From a checkpoint of a small image diffusion model.
Data: trained on stained colorectal tissue patches (NCT-CRC-HE-100K), 45211 training examples, 104.8 epochs.
Rows from block 3 of a small image diffusion model, named by matrix and row number. Rows with one number within an expert belong to one neuron, the router's apart. Each number is 50 + 10 x the weight over its row's rms, rounded and kept within 0 to 99. All counts start at 0. After the name is the row's rms in percent of the matrix's.
After each expert's rows are labels from the 100 images, of 14848 (inputs lightly noised), where the router gives the expert most weight on average: "responds to" is what is common among them. Only what is clearly more common there than usual is listed. The data: stained colorectal tissue patches (NCT-CRC-HE-100K).
# router: router (model.blocks.3.mlp.router.weight, 64x256), inputs 128-255
# up: expert up (model.blocks.3.mlp.up, 64x256x256), inputs 128-255
# down: expert down (model.blocks.3.mlp.down, 64x256x256, transposed), outputs 128-255

# expert 56
router.56 070:51 56 36 31 66 32 58 60 40 53 55 49 46 38 41 70 61 49 45 52 38 43 49 40 47 36 39 70 62 50 54 34 46 56 59 46 63 62 60 40 47 52 60 49 33 52 43 58 52 52 55 51 43 59 43 42 62 38 42 53 50 46 45 42 59 63 44 39 62 53 51 47 49 37 73 39 43 72 28 65 51 59 67 41 46 50 38 57 51 65 67 52 37 58 54 38 56 45 60 43 52 48 56 58 51 60 70 42 56 35 66 56 39 62 55 59 55 51 39 41 43 59 60 58 40 46 58 53
up.0 080:46 41 70 47 36 40 53 28 51 51 44 49 34 51 57 36 41 64 55 55 40 50 46 48 55 43 57 50 34 59 46 54 59 44 64 57 57 56 32 44 43 51 57 48 39 58 47 52 57 45 41 34 48 29 73 74 55 54 61 31 52 45 50 41 35 48 51 42 45 53 51 52 49 40 52 74 46 37 48 26 44 50 39 61 64 53 39 50 43 66 48 30 43 51 60 46 66 42 56 61 45 63 45 31 51 37 48 41 55 42 52 42 37 51 48 49 45 64 54 69 61 46 48 40 58 44 40 40
down.0 075:55 58 57 47 56 57 34 44 36 52 50 61 41 53 31 49 33 35 51 46 64 44 50 65 41 37 44 56 48 32 26 33 53 56 54 54 53 57 54 29 54 52 41 61 53 59 50 66 41 40 52 70 70 57 34 53 38 69 61 55 60 53 65 40 51 40 42 47 66 59 48 64 51 38 35 62 53 50 36 36 60 57 36 39 34 49 29 31 50 46 46 57 63 51 46 40 61 46 38 73 51 48 56 56 46 35 57 61 60 52 56 41 47 58 50 39 47 40 61 53 56 49 60 53 53 46 32 62
responds to: tissue: smooth muscle; tissue: cancer-associated stroma

# expert 44
router.44 153:51 57 53 41 34 70 58 63 45 53 40 39 61 70 48 59 41 56 59 43 31 54 34 30 51 48 50 40 49 46 50 49 52 60 52 59 59 57 47 54 38 50 40 39 49 57 46 46 46 38 48 50 36 44 55 48 45 42 45 60 60 51 49 67 65 45 42 69 40 45 49 42 59 44 43 68 49 47 59 66 42 49 30 53 59 72 41 53 47 57 64 59 54 52 39 58 76 58 52 47 54 29 75 44 49 48 61 33 76 68 42 61 65 42 58 54 76 41 41 58 57 56 46 46 32 44 56 44
up.12 115:50 47 61 47 64 58 54 40 41 68 48 39 50 51 38 54 38 61 63 62 49 67 45 72 68 56 59 64 35 42 39 59 55 54 53 38 55 44 45 51 41 44 63 47 44 47 59 64 37 55 38 38 42 41 35 49 52 56 42 58 50 58 40 45 48 58 36 54 37 38 66 64 68 49 43 59 38 45 61 30 52 43 55 37 56 32 69 52 41 55 44 59 62 32 54 60 45 52 55 60 47 51 33 50 46 53 55 65 49 45 30 49 44 60 40 41 31 51 55 63 53 51 65 58 72 58 55 50
down.12 106:42 42 41 69 75 58 53 67 64 53 54 56 32 68 57 63 49 37 56 53 50 63 53 53 45 64 45 45 42 60 53 45 46 51 45 44 48 65 42 64 54 33 41 30 46 48 54 53 35 51 45 54 55 60 40 54 62 43 43 48 64 30 39 43 40 59 43 51 25 54 78 48 53 44 58 38 34 53 78 40 62 48 48 51 50 68 53 39 54 53 59 52 44 41 34 55 53 54 26 68 35 34 57 55 54 21 56 69 39 52 37 53 69 59 58 57 59 41 48 36 47 40 30 51 56 57 51 40
responds to: tissue: smooth muscle

# expert 48
router.48 072:40 59 41 64 64 38 53 56 30 64 55 57 62 47 54 65 48 47 37 49 36 46 38 42 46 50 35 60 50 61 41 31 51 59 42 48 49 56 53 47 37 49 50 40 38 35 51 41 50 49 47 56 71 36 47 43 49 39 35 57 63 46 51 56 60 62 54 38 51 46 50 42 58 57 68 44 47 68 21 61 50 53 57 42 56 52 52 59 43 53 44 56 47 50 60 49 39 54 54 52 55 32 43 49 55 50 66 47 49 41 59 48 35 67 54 50 66 38 56 44 43 57 46 54 29 62 60 70
up.2 090:45 38 39 47 28 57 21 42 44 51 42 47 53 35 57 35 32 49 38 69 54 27 40 61 57 38 47 57 41 56 43 50 59 50 47 36 63 27 51 39 60 64 55 42 31 40 53 44 53 40 48 62 43 61 67 51 58 65 52 50 64 40 48 47 61 52 47 58 49 42 55 43 20 51 56 56 40 44 39 63 58 46 46 61 54 50 44 62 46 41 50 59 62 35 47 43 36 53 49 40 43 58 36 39 48 30 42 46 39 53 44 55 45 76 41 51 51 52 60 51 47 39 37 46 66 42 46 50
down.2 093:50 33 63 49 48 58 31 36 53 47 51 43 54 48 68 36 57 60 47 53 39 57 73 56 30 49 52 50 41 44 50 45 35 65 65 34 36 54 39 48 43 52 47 49 55 48 52 49 54 44 62 59 58 53 54 47 48 33 51 67 40 43 57 31 62 53 66 58 53 51 43 45 47 55 57 48 61 28 51 58 39 37 44 40 55 52 39 85 53 43 55 53 61 52 33 48 49 69 55 43 51 46 63 41 44 48 44 52 56 48 64 33 44 54 48 50 72 49 40 47 35 45 44 47 45 43 48 62
responds to: tissue: debris

# expert 12
router.12 077:58 55 36 39 47 58 47 56 49 71 40 59 61 51 53 40 53 50 37 54 53 45 52 41 36 50 39 48 52 70 46 34 68 65 36 30 54 52 54 45 44 64 46 52 32 46 53 35 56 54 51 47 46 46 45 34 72 44 51 60 48 54 46 54 58 61 48 32 67 59 39 62 52 41 69 48 46 60 45 60 69 41 55 34 54 44 49 53 51 59 48 35 53 68 54 48 46 45 67 46 42 30 53 46 46 57 50 57 63 45 60 60 34 58 58 31 61 46 51 48 31 47 48 45 32 65 60 47
up.0 098:58 58 38 60 50 45 68 43 48 45 53 36 48 29 64 40 35 44 48 47 57 57 44 63 70 37 31 56 53 56 53 53 49 68 42 52 58 68 44 58 56 47 62 48 35 39 42 32 61 54 59 52 66 64 46 45 49 50 52 54 62 61 56 49 60 44 46 50 60 51 47 59 63 47 66 50 55 44 42 43 58 49 36 55 34 39 49 51 49 53 59 39 46 57 45 51 50 37 47 74 49 41 61 55 41 38 56 50 56 44 57 56 36 49 47 33 57 63 54 42 45 65 59 64 61 60 57 58
down.0 101:43 52 46 52 33 54 60 46 61 44 37 35 59 40 49 61 49 50 44 40 46 64 37 58 37 63 42 63 46 56 36 60 59 42 39 57 37 43 49 38 56 50 50 66 66 52 39 45 54 58 59 47 53 55 70 66 53 35 42 63 59 43 52 51 48 43 43 65 33 62 66 50 47 37 35 33 65 62 58 47 46 44 57 57 43 46 43 55 64 57 54 74 61 59 58 47 57 59 60 50 59 45 50 43 81 54 68 30 67 58 47 55 60 39 38 54 59 62 58 39 53 52 33 52 39 41 52 23
responds to: tissue: lymphocytes

# expert 22
router.22 071:55 56 35 58 67 48 55 56 45 71 65 66 64 40 41 55 59 50 47 34 65 44 40 65 41 53 56 58 67 60 48 42 50 41 43 43 32 42 59 48 47 58 50 41 55 40 40 57 61 62 55 50 39 58 33 50 56 51 38 56 47 22 38 40 52 61 44 44 66 67 45 47 53 47 63 44 53 63 52 34 44 49 49 45 43 46 45 48 56 52 54 62 46 49 82 57 56 48 54 43 61 64 60 48 55 54 44 63 51 58 54 51 39 59 53 46 60 66 46 65 31 51 48 56 52 59 37 45
up.2 086:42 47 56 53 42 52 47 52 51 39 44 55 36 50 62 47 71 44 39 35 47 50 28 36 33 37 56 58 60 53 53 49 42 64 46 39 38 47 52 68 53 42 47 56 49 45 51 43 45 48 55 42 55 55 42 58 27 43 51 30 60 38 56 55 52 64 51 43 38 50 43 35 39 50 66 57 45 59 39 55 43 38 46 60 50 42 43 35 34 45 52 57 43 45 44 56 55 58 51 39 29 52 82 58 43 43 40 42 50 55 36 39 51 59 54 63 60 42 54 48 50 39 47 55 31 25 42 35
down.2 080:51 39 35 37 54 60 46 60 63 63 44 45 57 48 61 50 43 66 48 48 64 56 45 63 46 69 47 47 50 33 32 48 47 75 47 40 50 61 58 46 57 49 66 50 45 55 51 62 48 47 53 58 36 53 47 70 48 71 49 50 34 63 41 48 52 54 64 55 64 50 48 44 58 57 47 40 52 62 50 41 65 35 51 49 50 51 56 51 51 58 51 44 44 43 63 53 47 49 48 54 52 46 47 48 50 33 69 46 77 59 58 62 47 72 49 61 50 61 66 41 53 54 44 54 46 33 44 46
responds to: tissue: tumour epithelium; tissue: cancer-associated stroma

# expert 8
router.8 138:42 50 48 59 39 63 60 37 43 59 42 53 63 50 61 54 42 58 37 56 62 45 42 55 41 69 43 33 57 45 56 32 46 72 47 44 50 55 62 40 55 59 48 44 46 62 59 46 52 38 64 46 37 59 58 51 30 50 46 47 48 42 55 57 53 55 43 46 38 54 41 47 44 57 54 60 54 36 58 78 43 54 31 39 61 58 51 47 28 47 69 59 44 70 39 46 55 45 57 57 54 48 48 25 33 41 74 44 52 58 52 59 56 61 56 43 66 37 51 49 43 45 44 41 55 33 63 52
up.0 102:27 57 38 51 40 52 49 47 53 43 49 38 53 46 33 71 42 55 50 63 51 43 56 52 63 50 55 42 36 38 31 33 47 72 64 51 51 56 59 56 42 59 46 58 51 30 34 42 50 64 55 69 33 40 44 46 57 52 59 51 54 50 67 46 58 72 73 40 58 34 39 31 45 63 60 51 70 46 68 45 45 56 62 38 42 57 56 61 43 51 42 31 47 45 55 51 44 57 45 54 55 34 54 45 56 38 34 50 59 55 40 57 65 61 39 43 59 60 47 56 48 67 59 59 56 58 29 70
down.0 095:44 68 43 41 40 56 51 39 68 59 46 44 47 69 45 45 63 53 49 66 59 64 44 66 58 61 52 71 51 45 64 61 46 46 40 49 43 54 63 42 64 54 53 65 59 61 28 41 60 47 57 56 42 61 57 45 35 51 42 59 50 26 47 47 50 50 41 46 61 43 46 63 36 64 48 45 57 54 38 48 54 51 59 63 54 42 46 47 45 46 53 71 29 48 60 45 37 51 55 52 29 64 41 61 68 58 47 67 55 51 44 47 58 43 49 58 41 45 56 47 54 36 47 47 34 54 55 33
responds to: tissue: smooth muscle

# expert 62
router.62 220:51 59 60 65 30 49 53 49 56 57 35 40 46 59 51 49 55 49 56 58 44 45 48 38 53 52 47 41 53 41 47 55 51 37 45 52 61 63 40 42 51 55 44 46 60 43 40 54 43 48 49 58 56 57 45 31 46 64 50 50 48 65 55 57 61 41 50 51 49 46 64 41 47 56 40 89 56 47 55 35 44 44 44 52 27 64 47 49 53 49 42 54 53 43 43 50 60 44 56 51 49 47 55 65 53 46 38 48 50 63 47 54 61 46 37 51 50 45 55 56 57 52 57 56 43 48 54 52
up.2 097:60 55 45 55 40 34 67 57 41 38 63 46 39 43 39 51 49 32 51 65 46 63 66 69 55 55 44 35 59 61 48 45 53 34 41 50 51 48 41 34 61 47 52 60 47 50 58 62 43 56 44 47 62 55 47 59 62 52 43 38 44 61 36 34 52 46 40 46 72 50 43 58 61 67 49 63 53 50 43 43 64 54 53 50 35 50 45 58 67 41 39 55 53 53 45 35 29 60 52 44 55 57 55 56 63 58 41 66 46 32 58 38 38 49 58 61 37 50 56 55 60 49 70 47 54 57 44 44
down.2 095:53 49 50 61 41 54 45 42 68 44 46 44 49 35 62 56 50 55 49 50 52 46 53 57 57 51 47 64 65 43 55 45 47 49 52 63 48 58 47 55 56 38 50 51 59 50 49 56 45 64 44 49 42 47 60 45 43 44 38 55 65 88 53 46 45 52 44 58 53 58 49 53 31 49 33 45 36 40 60 61 57 52 64 61 48 37 34 32 49 56 60 47 47 35 55 47 46 38 49 69 48 60 65 56 52 62 62 52 49 54 41 45 56 59 69 66 44 55 68 47 52 37 67 46 51 50 60 52
responds to: tissue: lymphocytes

# expert 4
router.4 067:49 48 34 33 52 48 55 50 53 49 52 45 44 37 50 27 58 48 50 67 47 53 62 64 34 42 39 58 49 49 35 21 61 45 46 32 35 47 57 44 37 54 54 59 35 51 43 41 49 37 52 63 51 35 36 38 63 58 57 42 45 14 45 64 40 61 58 34 49 54 45 57 38 61 38 47 45 53 50 52 59 53 40 48 57 38 43 56 47 57 47 43 58 49 51 44 51 49 61 36 61 50 43 27 42 37 49 52 44 55 60 51 57 52 50 48 55 50 57 47 43 56 55 45 49 73 57 37
up.2 121:41 43 60 58 47 44 54 33 42 27 53 56 44 53 34 41 49 56 56 57 48 56 48 43 53 49 56 49 28 55 35 50 49 59 37 56 54 42 52 58 57 53 57 48 34 48 42 38 33 41 70 46 38 46 55 62 54 61 47 54 52 37 37 51 42 52 34 47 38 47 49 32 45 50 59 59 69 48 50 69 54 42 16 47 59 41 80 48 58 47 60 74 37 47 49 45 28 50 39 21 45 53 43 41 57 72 55 53 25 42 59 50 43 49 50 46 44 52 60 55 33 42 51 47 64 36 40 58
down.2 102:37 59 50 46 60 46 41 47 60 39 56 30 65 51 76 37 52 59 55 44 52 47 32 45 50 43 59 31 53 48 51 45 58 78 31 50 57 49 44 32 53 43 43 56 46 53 55 48 55 67 51 62 56 44 51 63 49 56 44 41 54 70 50 65 55 61 54 46 46 64 54 40 41 47 53 69 42 57 40 49 57 47 54 59 48 47 35 44 57 60 50 45 40 33 39 45 48 41 52 55 36 35 61 64 58 72 60 37 68 55 36 40 42 50 53 38 45 74 54 63 45 39 38 43 50 65 32 41
responds to: tissue: tumour epithelium

# expert 61
router.61 109:44 57 35 40 69 55 46 52 48 47 46 42 48 48 61 41 43 52 30 49 53 30 52 45 43 45 53 55 62 61 45 50 49 58 51 41 38 49 48 47 35 53 38 49 56 57 61 31 44 73 53 50 29 45 56 47 22 52 46 39 58 54 37 49 45 49 31 46 38 49 51 56 50 47 57 42 41 44 34 66 41 51 38 44 40 34 47 52 45 51 78 49 51 60 47 43 58 56 56 46 30 57 20 43 46 44 56 53 45 49 50 63 48 51 63 48 53 44 56 57 29 36 44 38 59 47 60 69
up.0 078:54 45 42 82 55 40 33 40 49 46 44 57 70 34 44 59 51 50 55 39 42 45 74 54 78 51 42 49 33 44 39 51 54 47 52 56 58 42 56 45 46 56 57 54 26 51 46 55 48 46 51 35 76 52 58 54 52 55 27 63 56 47 58 52 55 32 50 67 48 48 44 53 61 42 36 53 65 43 73 40 42 41 58 26 50 55 48 50 45 70 48 56 47 44 47 61 59 50 41 54 51 55 80 60 69 47 51 53 53 55 57 58 68 49 44 50 53 57 48 53 45 35 59 65 42 66 74 50
down.0 078:63 53 41 59 51 48 33 44 60 60 37 50 58 58 44 34 39 62 45 38 70 63 62 41 50 60 48 51 44 36 43 56 40 48 38 50 54 56 45 47 44 45 39 31 57 60 68 27 39 49 70 57 62 65 71 55 57 68 42 54 50 42 70 54 53 42 54 45 66 35 59 57 46 62 54 36 37 49 53 56 62 57 39 39 52 52 48 48 74 49 40 56 63 44 51 60 57 60 46 54 72 45 63 42 52 55 56 35 45 50 50 34 41 50 49 64 42 37 53 37 58 33 47 67 64 59 47 48
responds to: tissue: lymphocytes

# expert 28
router.28 066:48 62 46 22 55 46 54 65 41 73 63 44 59 51 50 49 62 55 49 60 54 43 63 55 26 53 44 62 61 61 42 27 51 47 52 50 60 52 48 45 49 54 49 50 50 43 38 37 61 42 53 48 53 54 51 51 51 34 46 64 47 21 43 47 72 64 33 42 46 51 35 46 43 46 64 34 55 59 31 63 51 53 51 42 38 55 49 46 38 61 49 47 40 54 51 41 52 59 57 39 57 46 62 43 55 46 76 63 74 55 55 42 42 52 57 38 68 51 56 46 44 49 52 57 56 67 51 44
up.0 115:68 38 49 58 46 37 48 45 53 47 50 48 55 29 57 74 50 40 40 34 46 45 63 62 33 66 55 44 45 37 37 54 50 45 43 45 53 57 50 61 65 58 43 42 53 63 46 63 41 54 55 52 27 45 50 40 52 70 39 42 43 42 62 51 44 48 51 44 54 51 45 41 38 35 65 46 32 46 28 40 68 40 26 47 49 48 48 58 38 33 52 42 43 56 51 40 47 51 50 71 29 49 40 62 53 64 44 51 55 59 63 39 62 36 52 52 67 51 54 55 47 57 54 48 33 34 41 40
down.0 117:50 43 34 49 58 73 45 64 58 40 61 54 49 60 29 25 67 44 52 48 36 57 37 50 47 47 60 51 45 48 53 33 59 46 50 46 70 68 55 45 52 41 44 64 48 59 41 60 55 43 39 51 57 45 61 38 53 57 44 64 46 59 55 42 64 50 17 50 58 53 65 51 43 77 33 54 43 43 47 54 61 66 55 34 60 60 38 40 41 31 59 45 43 35 50 59 64 34 40 48 38 49 64 70 47 48 55 53 46 62 52 54 41 60 56 67 48 57 47 39 38 56 65 38 63 54 58 59
responds to: tissue: cancer-associated stroma

# expert 17
router.17 076:59 43 39 36 70 33 42 34 40 73 35 44 51 52 67 51 54 55 43 36 72 47 53 58 40 33 53 50 55 44 42 56 47 48 45 41 51 52 58 43 55 49 51 49 63 37 49 46 62 64 56 46 71 59 33 47 57 34 40 44 50 33 52 46 49 67 36 37 64 52 54 53 46 43 63 38 42 71 47 46 50 46 47 44 41 44 47 35 64 55 67 52 41 41 61 53 57 56 58 47 37 59 68 34 45 48 73 49 53 49 55 56 40 60 57 63 47 51 41 55 51 66 43 64 72 52 53 37
up.2 071:67 55 58 41 34 47 71 36 59 58 47 43 36 62 64 43 52 58 53 65 53 62 58 61 49 57 52 51 45 62 50 60 51 40 38 57 52 51 40 34 49 61 55 60 47 52 45 35 28 48 31 53 44 47 48 71 57 73 28 31 53 56 56 39 45 39 50 59 39 49 56 57 52 52 44 35 66 47 35 46 50 53 52 44 51 51 69 44 50 50 41 56 51 47 50 45 43 66 37 61 61 57 34 49 47 57 58 40 44 50 49 42 41 44 39 54 45 50 46 49 53 45 42 48 63 64 45 60
down.2 089:57 40 52 48 53 53 51 52 54 72 48 41 50 51 57 35 58 40 62 33 56 56 43 58 41 52 63 50 44 38 36 37 51 45 46 43 69 50 49 60 57 50 55 59 52 64 65 58 46 44 34 61 56 40 38 61 52 52 58 70 57 50 50 40 59 68 39 49 44 52 47 46 45 47 61 38 50 68 53 35 53 48 49 48 57 61 26 47 51 39 66 55 52 55 43 66 44 62 57 71 61 47 47 60 64 47 30 68 77 37 62 42 41 38 48 72 51 46 42 41 58 62 54 40 53 68 37 56
responds to: tissue: cancer-associated stroma

# expert 21
router.21 069:44 50 47 40 51 39 57 27 37 44 64 38 64 48 63 50 62 40 54 64 51 53 54 43 42 54 39 43 59 39 46 38 59 38 39 43 63 64 51 33 45 53 49 36 50 55 51 50 53 53 51 60 52 37 45 25 55 55 53 65 54 30 39 47 44 61 68 49 56 46 43 72 55 46 47 50 46 58 48 56 52 51 61 40 45 57 50 44 72 60 45 56 54 48 41 37 52 41 49 27 53 49 57 51 39 38 44 34 45 55 59 48 56 49 47 36 55 65 49 44 41 47 55 64 50 82 43 49
up.0 106:57 48 42 72 53 45 38 47 49 55 44 49 62 63 46 47 55 39 48 63 35 27 33 55 44 46 37 68 54 49 63 56 45 45 50 57 50 56 46 65 60 47 35 59 71 61 43 67 55 49 41 53 51 36 47 53 46 51 64 54 52 59 56 48 38 25 54 51 50 39 34 48 64 64 63 65 51 39 32 39 49 55 42 55 49 61 48 36 43 27 59 50 42 64 40 39 49 33 55 46 48 65 53 57 63 64 54 39 48 47 60 52 52 45 52 39 45 33 40 43 67 52 41 35 55 40 42 43
down.0 101:47 54 43 49 57 37 48 52 59 36 61 63 67 61 51 39 44 41 46 42 45 45 48 51 46 62 59 56 44 36 49 34 63 54 34 45 50 61 49 49 31 53 50 49 48 51 34 47 35 51 56 35 46 55 58 49 52 53 57 45 50 25 56 45 63 51 59 48 47 41 59 57 35 53 50 50 53 57 58 37 52 67 41 34 43 55 33 58 57 39 29 34 35 38 57 54 40 43 60 66 40 35 43 43 53 34 48 55 49 63 48 52 45 58 50 41 57 59 50 52 28 58 49 36 51 60 29 62
responds to: tissue: tumour epithelium

# expert 36
router.36 073:65 55 43 35 74 52 59 47 42 51 58 56 64 44 61 23 53 57 40 47 64 31 61 69 43 43 49 58 46 67 59 31 50 38 57 33 23 35 55 27 45 47 65 64 48 49 46 35 51 63 53 37 46 61 44 52 43 38 49 48 58 34 46 36 42 48 41 41 48 51 37 50 51 38 55 40 47 53 37 66 44 46 60 52 45 38 53 35 46 49 60 53 56 51 67 48 50 40 65 43 55 33 57 66 52 57 71 80 34 46 47 51 43 43 58 39 49 52 61 70 42 43 63 35 43 50 47 57
up.2 093:39 45 59 52 68 43 55 47 55 53 44 41 52 58 56 68 42 53 56 43 42 53 49 51 40 63 59 45 37 57 46 47 43 42 62 54 34 53 55 56 50 56 70 64 54 58 46 42 48 57 59 40 44 48 41 48 57 51 33 51 36 40 54 51 48 47 58 56 40 43 46 41 68 40 49 53 43 38 57 31 51 60 55 40 64 44 70 63 42 41 80 72 31 63 41 41 54 43 35 42 34 45 32 28 75 32 34 54 41 51 56 64 55 51 43 47 54 37 38 53 63 46 40 49 50 40 65 52
down.2 098:44 48 43 58 36 51 52 47 41 42 50 52 64 63 42 45 50 43 49 58 49 44 64 52 51 76 50 57 63 80 46 61 56 37 50 40 49 44 41 50 39 53 54 61 51 65 53 71 50 45 64 29 44 71 59 41 68 43 54 42 37 49 60 48 43 37 60 45 47 49 53 37 42 56 47 60 62 50 61 57 50 55 49 48 42 46 53 50 54 46 69 26 37 43 41 55 36 69 27 51 48 52 50 62 60 35 43 50 15 40 53 46 51 62 51 40 35 64 46 48 49 40 42 55 47 42 39 49
responds to: tissue: smooth muscle

# expert 23
router.23 080:55 62 51 32 47 51 44 48 46 52 40 32 68 51 44 47 41 69 52 47 47 38 45 47 46 57 39 65 54 62 42 35 51 46 47 51 63 45 59 45 48 69 50 54 33 41 44 34 54 67 42 45 59 59 45 52 55 36 52 64 43 32 48 44 51 47 41 36 53 49 51 32 48 46 72 40 46 46 62 72 43 49 53 30 42 64 42 45 60 46 64 34 38 48 72 57 66 43 64 51 62 35 43 54 51 49 78 46 43 53 78 59 34 59 59 59 57 38 42 53 53 64 45 47 55 52 56 63
up.2 092:45 39 58 30 58 59 53 64 55 58 48 56 50 62 52 59 48 52 53 56 42 32 54 53 48 45 42 73 54 30 57 48 50 37 44 67 52 46 53 49 52 41 37 60 52 56 53 49 50 44 46 60 25 51 58 46 39 59 61 32 52 33 56 43 45 54 48 63 42 44 30 46 81 46 50 38 48 50 50 26 33 43 39 66 51 54 39 52 45 37 66 45 50 49 42 57 46 46 50 50 49 40 59 34 47 51 57 60 69 47 41 35 53 36 39 48 48 38 45 38 52 41 67 48 44 57 32 62
down.2 095:46 58 42 58 50 42 47 44 52 50 47 61 48 46 55 35 41 50 44 53 37 63 42 56 44 44 61 40 56 52 43 42 60 56 37 45 45 60 49 42 47 42 45 44 59 45 38 45 37 45 42 62 57 53 23 65 31 75 44 65 46 51 41 32 45 45 33 54 31 68 61 71 67 39 51 45 46 47 47 26 37 54 67 52 42 51 55 29 36 64 56 49 40 56 50 61 63 60 48 51 49 37 51 43 54 49 53 52 66 40 41 53 47 44 33 52 40 52 41 43 57 45 63 48 34 27 66 45
responds to: tissue: cancer-associated stroma; tissue: smooth muscle

# expert 35
router.35 073:43 60 45 27 64 54 69 48 38 61 49 49 56 54 53 56 51 65 38 56 54 58 47 55 39 46 44 60 60 61 31 40 58 53 52 42 60 63 59 33 38 52 43 44 38 31 64 35 49 59 54 64 43 50 42 52 47 35 40 62 62 51 47 43 68 63 53 37 38 44 36 47 57 47 74 34 50 51 27 66 43 57 67 29 47 48 48 57 48 58 51 61 45 43 50 39 44 49 57 47 40 47 43 72 46 62 64 56 53 58 51 59 42 68 52 60 70 42 47 46 48 60 52 56 46 48 60 48
up.0 118:68 52 51 53 51 42 46 45 64 39 43 57 55 18 46 56 44 47 36 48 46 45 43 25 45 55 45 52 39 39 50 45 42 39 51 58 65 50 56 37 54 58 49 46 49 34 49 48 48 48 57 50 43 48 40 59 62 42 56 39 50 53 57 57 33 59 71 52 71 50 55 55 18 49 54 48 56 42 45 62 44 51 62 50 56 28 40 59 33 64 43 64 52 53 48 50 50 39 41 52 59 44 38 78 42 33 58 57 49 53 43 52 50 55 52 59 60 53 40 68 55 33 52 48 45 46 57 56
down.0 118:46 62 55 56 33 63 66 67 47 47 49 52 35 39 41 47 65 43 27 60 51 49 34 66 50 41 46 36 47 57 52 38 50 53 52 55 45 54 63 49 36 54 61 43 66 31 40 66 57 37 57 33 26 42 40 48 54 45 52 67 45 44 50 59 64 55 44 52 50 46 46 33 56 55 48 47 60 56 34 56 55 56 75 53 55 40 51 42 40 53 44 59 55 60 59 56 63 49 54 58 26 51 35 38 56 32 51 47 48 54 59 38 60 33 42 48 54 54 60 60 57 22 44 43 53 45 81 31
responds to: tissue: debris

# expert 11
router.11 165:34 53 59 68 54 51 52 66 43 42 55 45 62 49 55 58 42 36 51 57 33 53 55 49 67 39 50 65 50 60 53 63 53 63 54 59 45 37 50 51 49 52 49 38 46 58 45 51 36 46 37 53 40 52 74 70 39 59 49 45 66 59 22 40 53 47 39 54 53 49 57 35 54 47 50 70 47 50 51 53 47 61 51 65 64 48 37 56 40 44 46 36 55 51 48 54 53 59 39 73 50 39 52 49 84 50 59 49 21 52 39 53 40 53 53 56 47 54 45 47 56 53 45 43 53 47 46 54
up.0 103:37 53 64 37 35 55 57 47 73 62 38 48 38 51 32 62 51 63 47 60 54 47 55 51 45 53 67 72 50 34 50 58 43 58 57 45 47 63 47 40 33 52 53 49 51 56 53 37 34 58 64 64 47 54 40 52 41 48 46 42 55 49 47 56 50 51 44 39 44 54 52 51 61 61 51 47 48 55 65 53 35 40 35 57 58 58 78 55 60 59 60 51 38 64 36 55 46 66 45 65 39 56 43 50 28 65 61 71 55 50 64 59 54 72 45 60 52 67 45 57 45 58 31 43 55 59 47 54
down.0 103:36 45 73 43 57 55 50 54 34 63 53 41 59 48 47 46 48 40 53 42 53 61 29 53 74 61 57 56 39 56 54 31 47 48 42 34 43 49 52 47 33 47 45 40 37 56 51 47 52 52 42 62 45 51 39 42 54 50 61 58 43 62 61 36 39 62 43 49 44 53 39 47 48 43 67 67 48 40 58 28 40 47 73 51 32 66 50 51 52 42 56 40 57 50 41 53 60 66 46 54 45 31 53 67 54 52 36 61 57 43 64 53 54 59 43 33 36 54 36 70 44 48 43 52 58 62 39 63
responds to: tissue: adipose tissue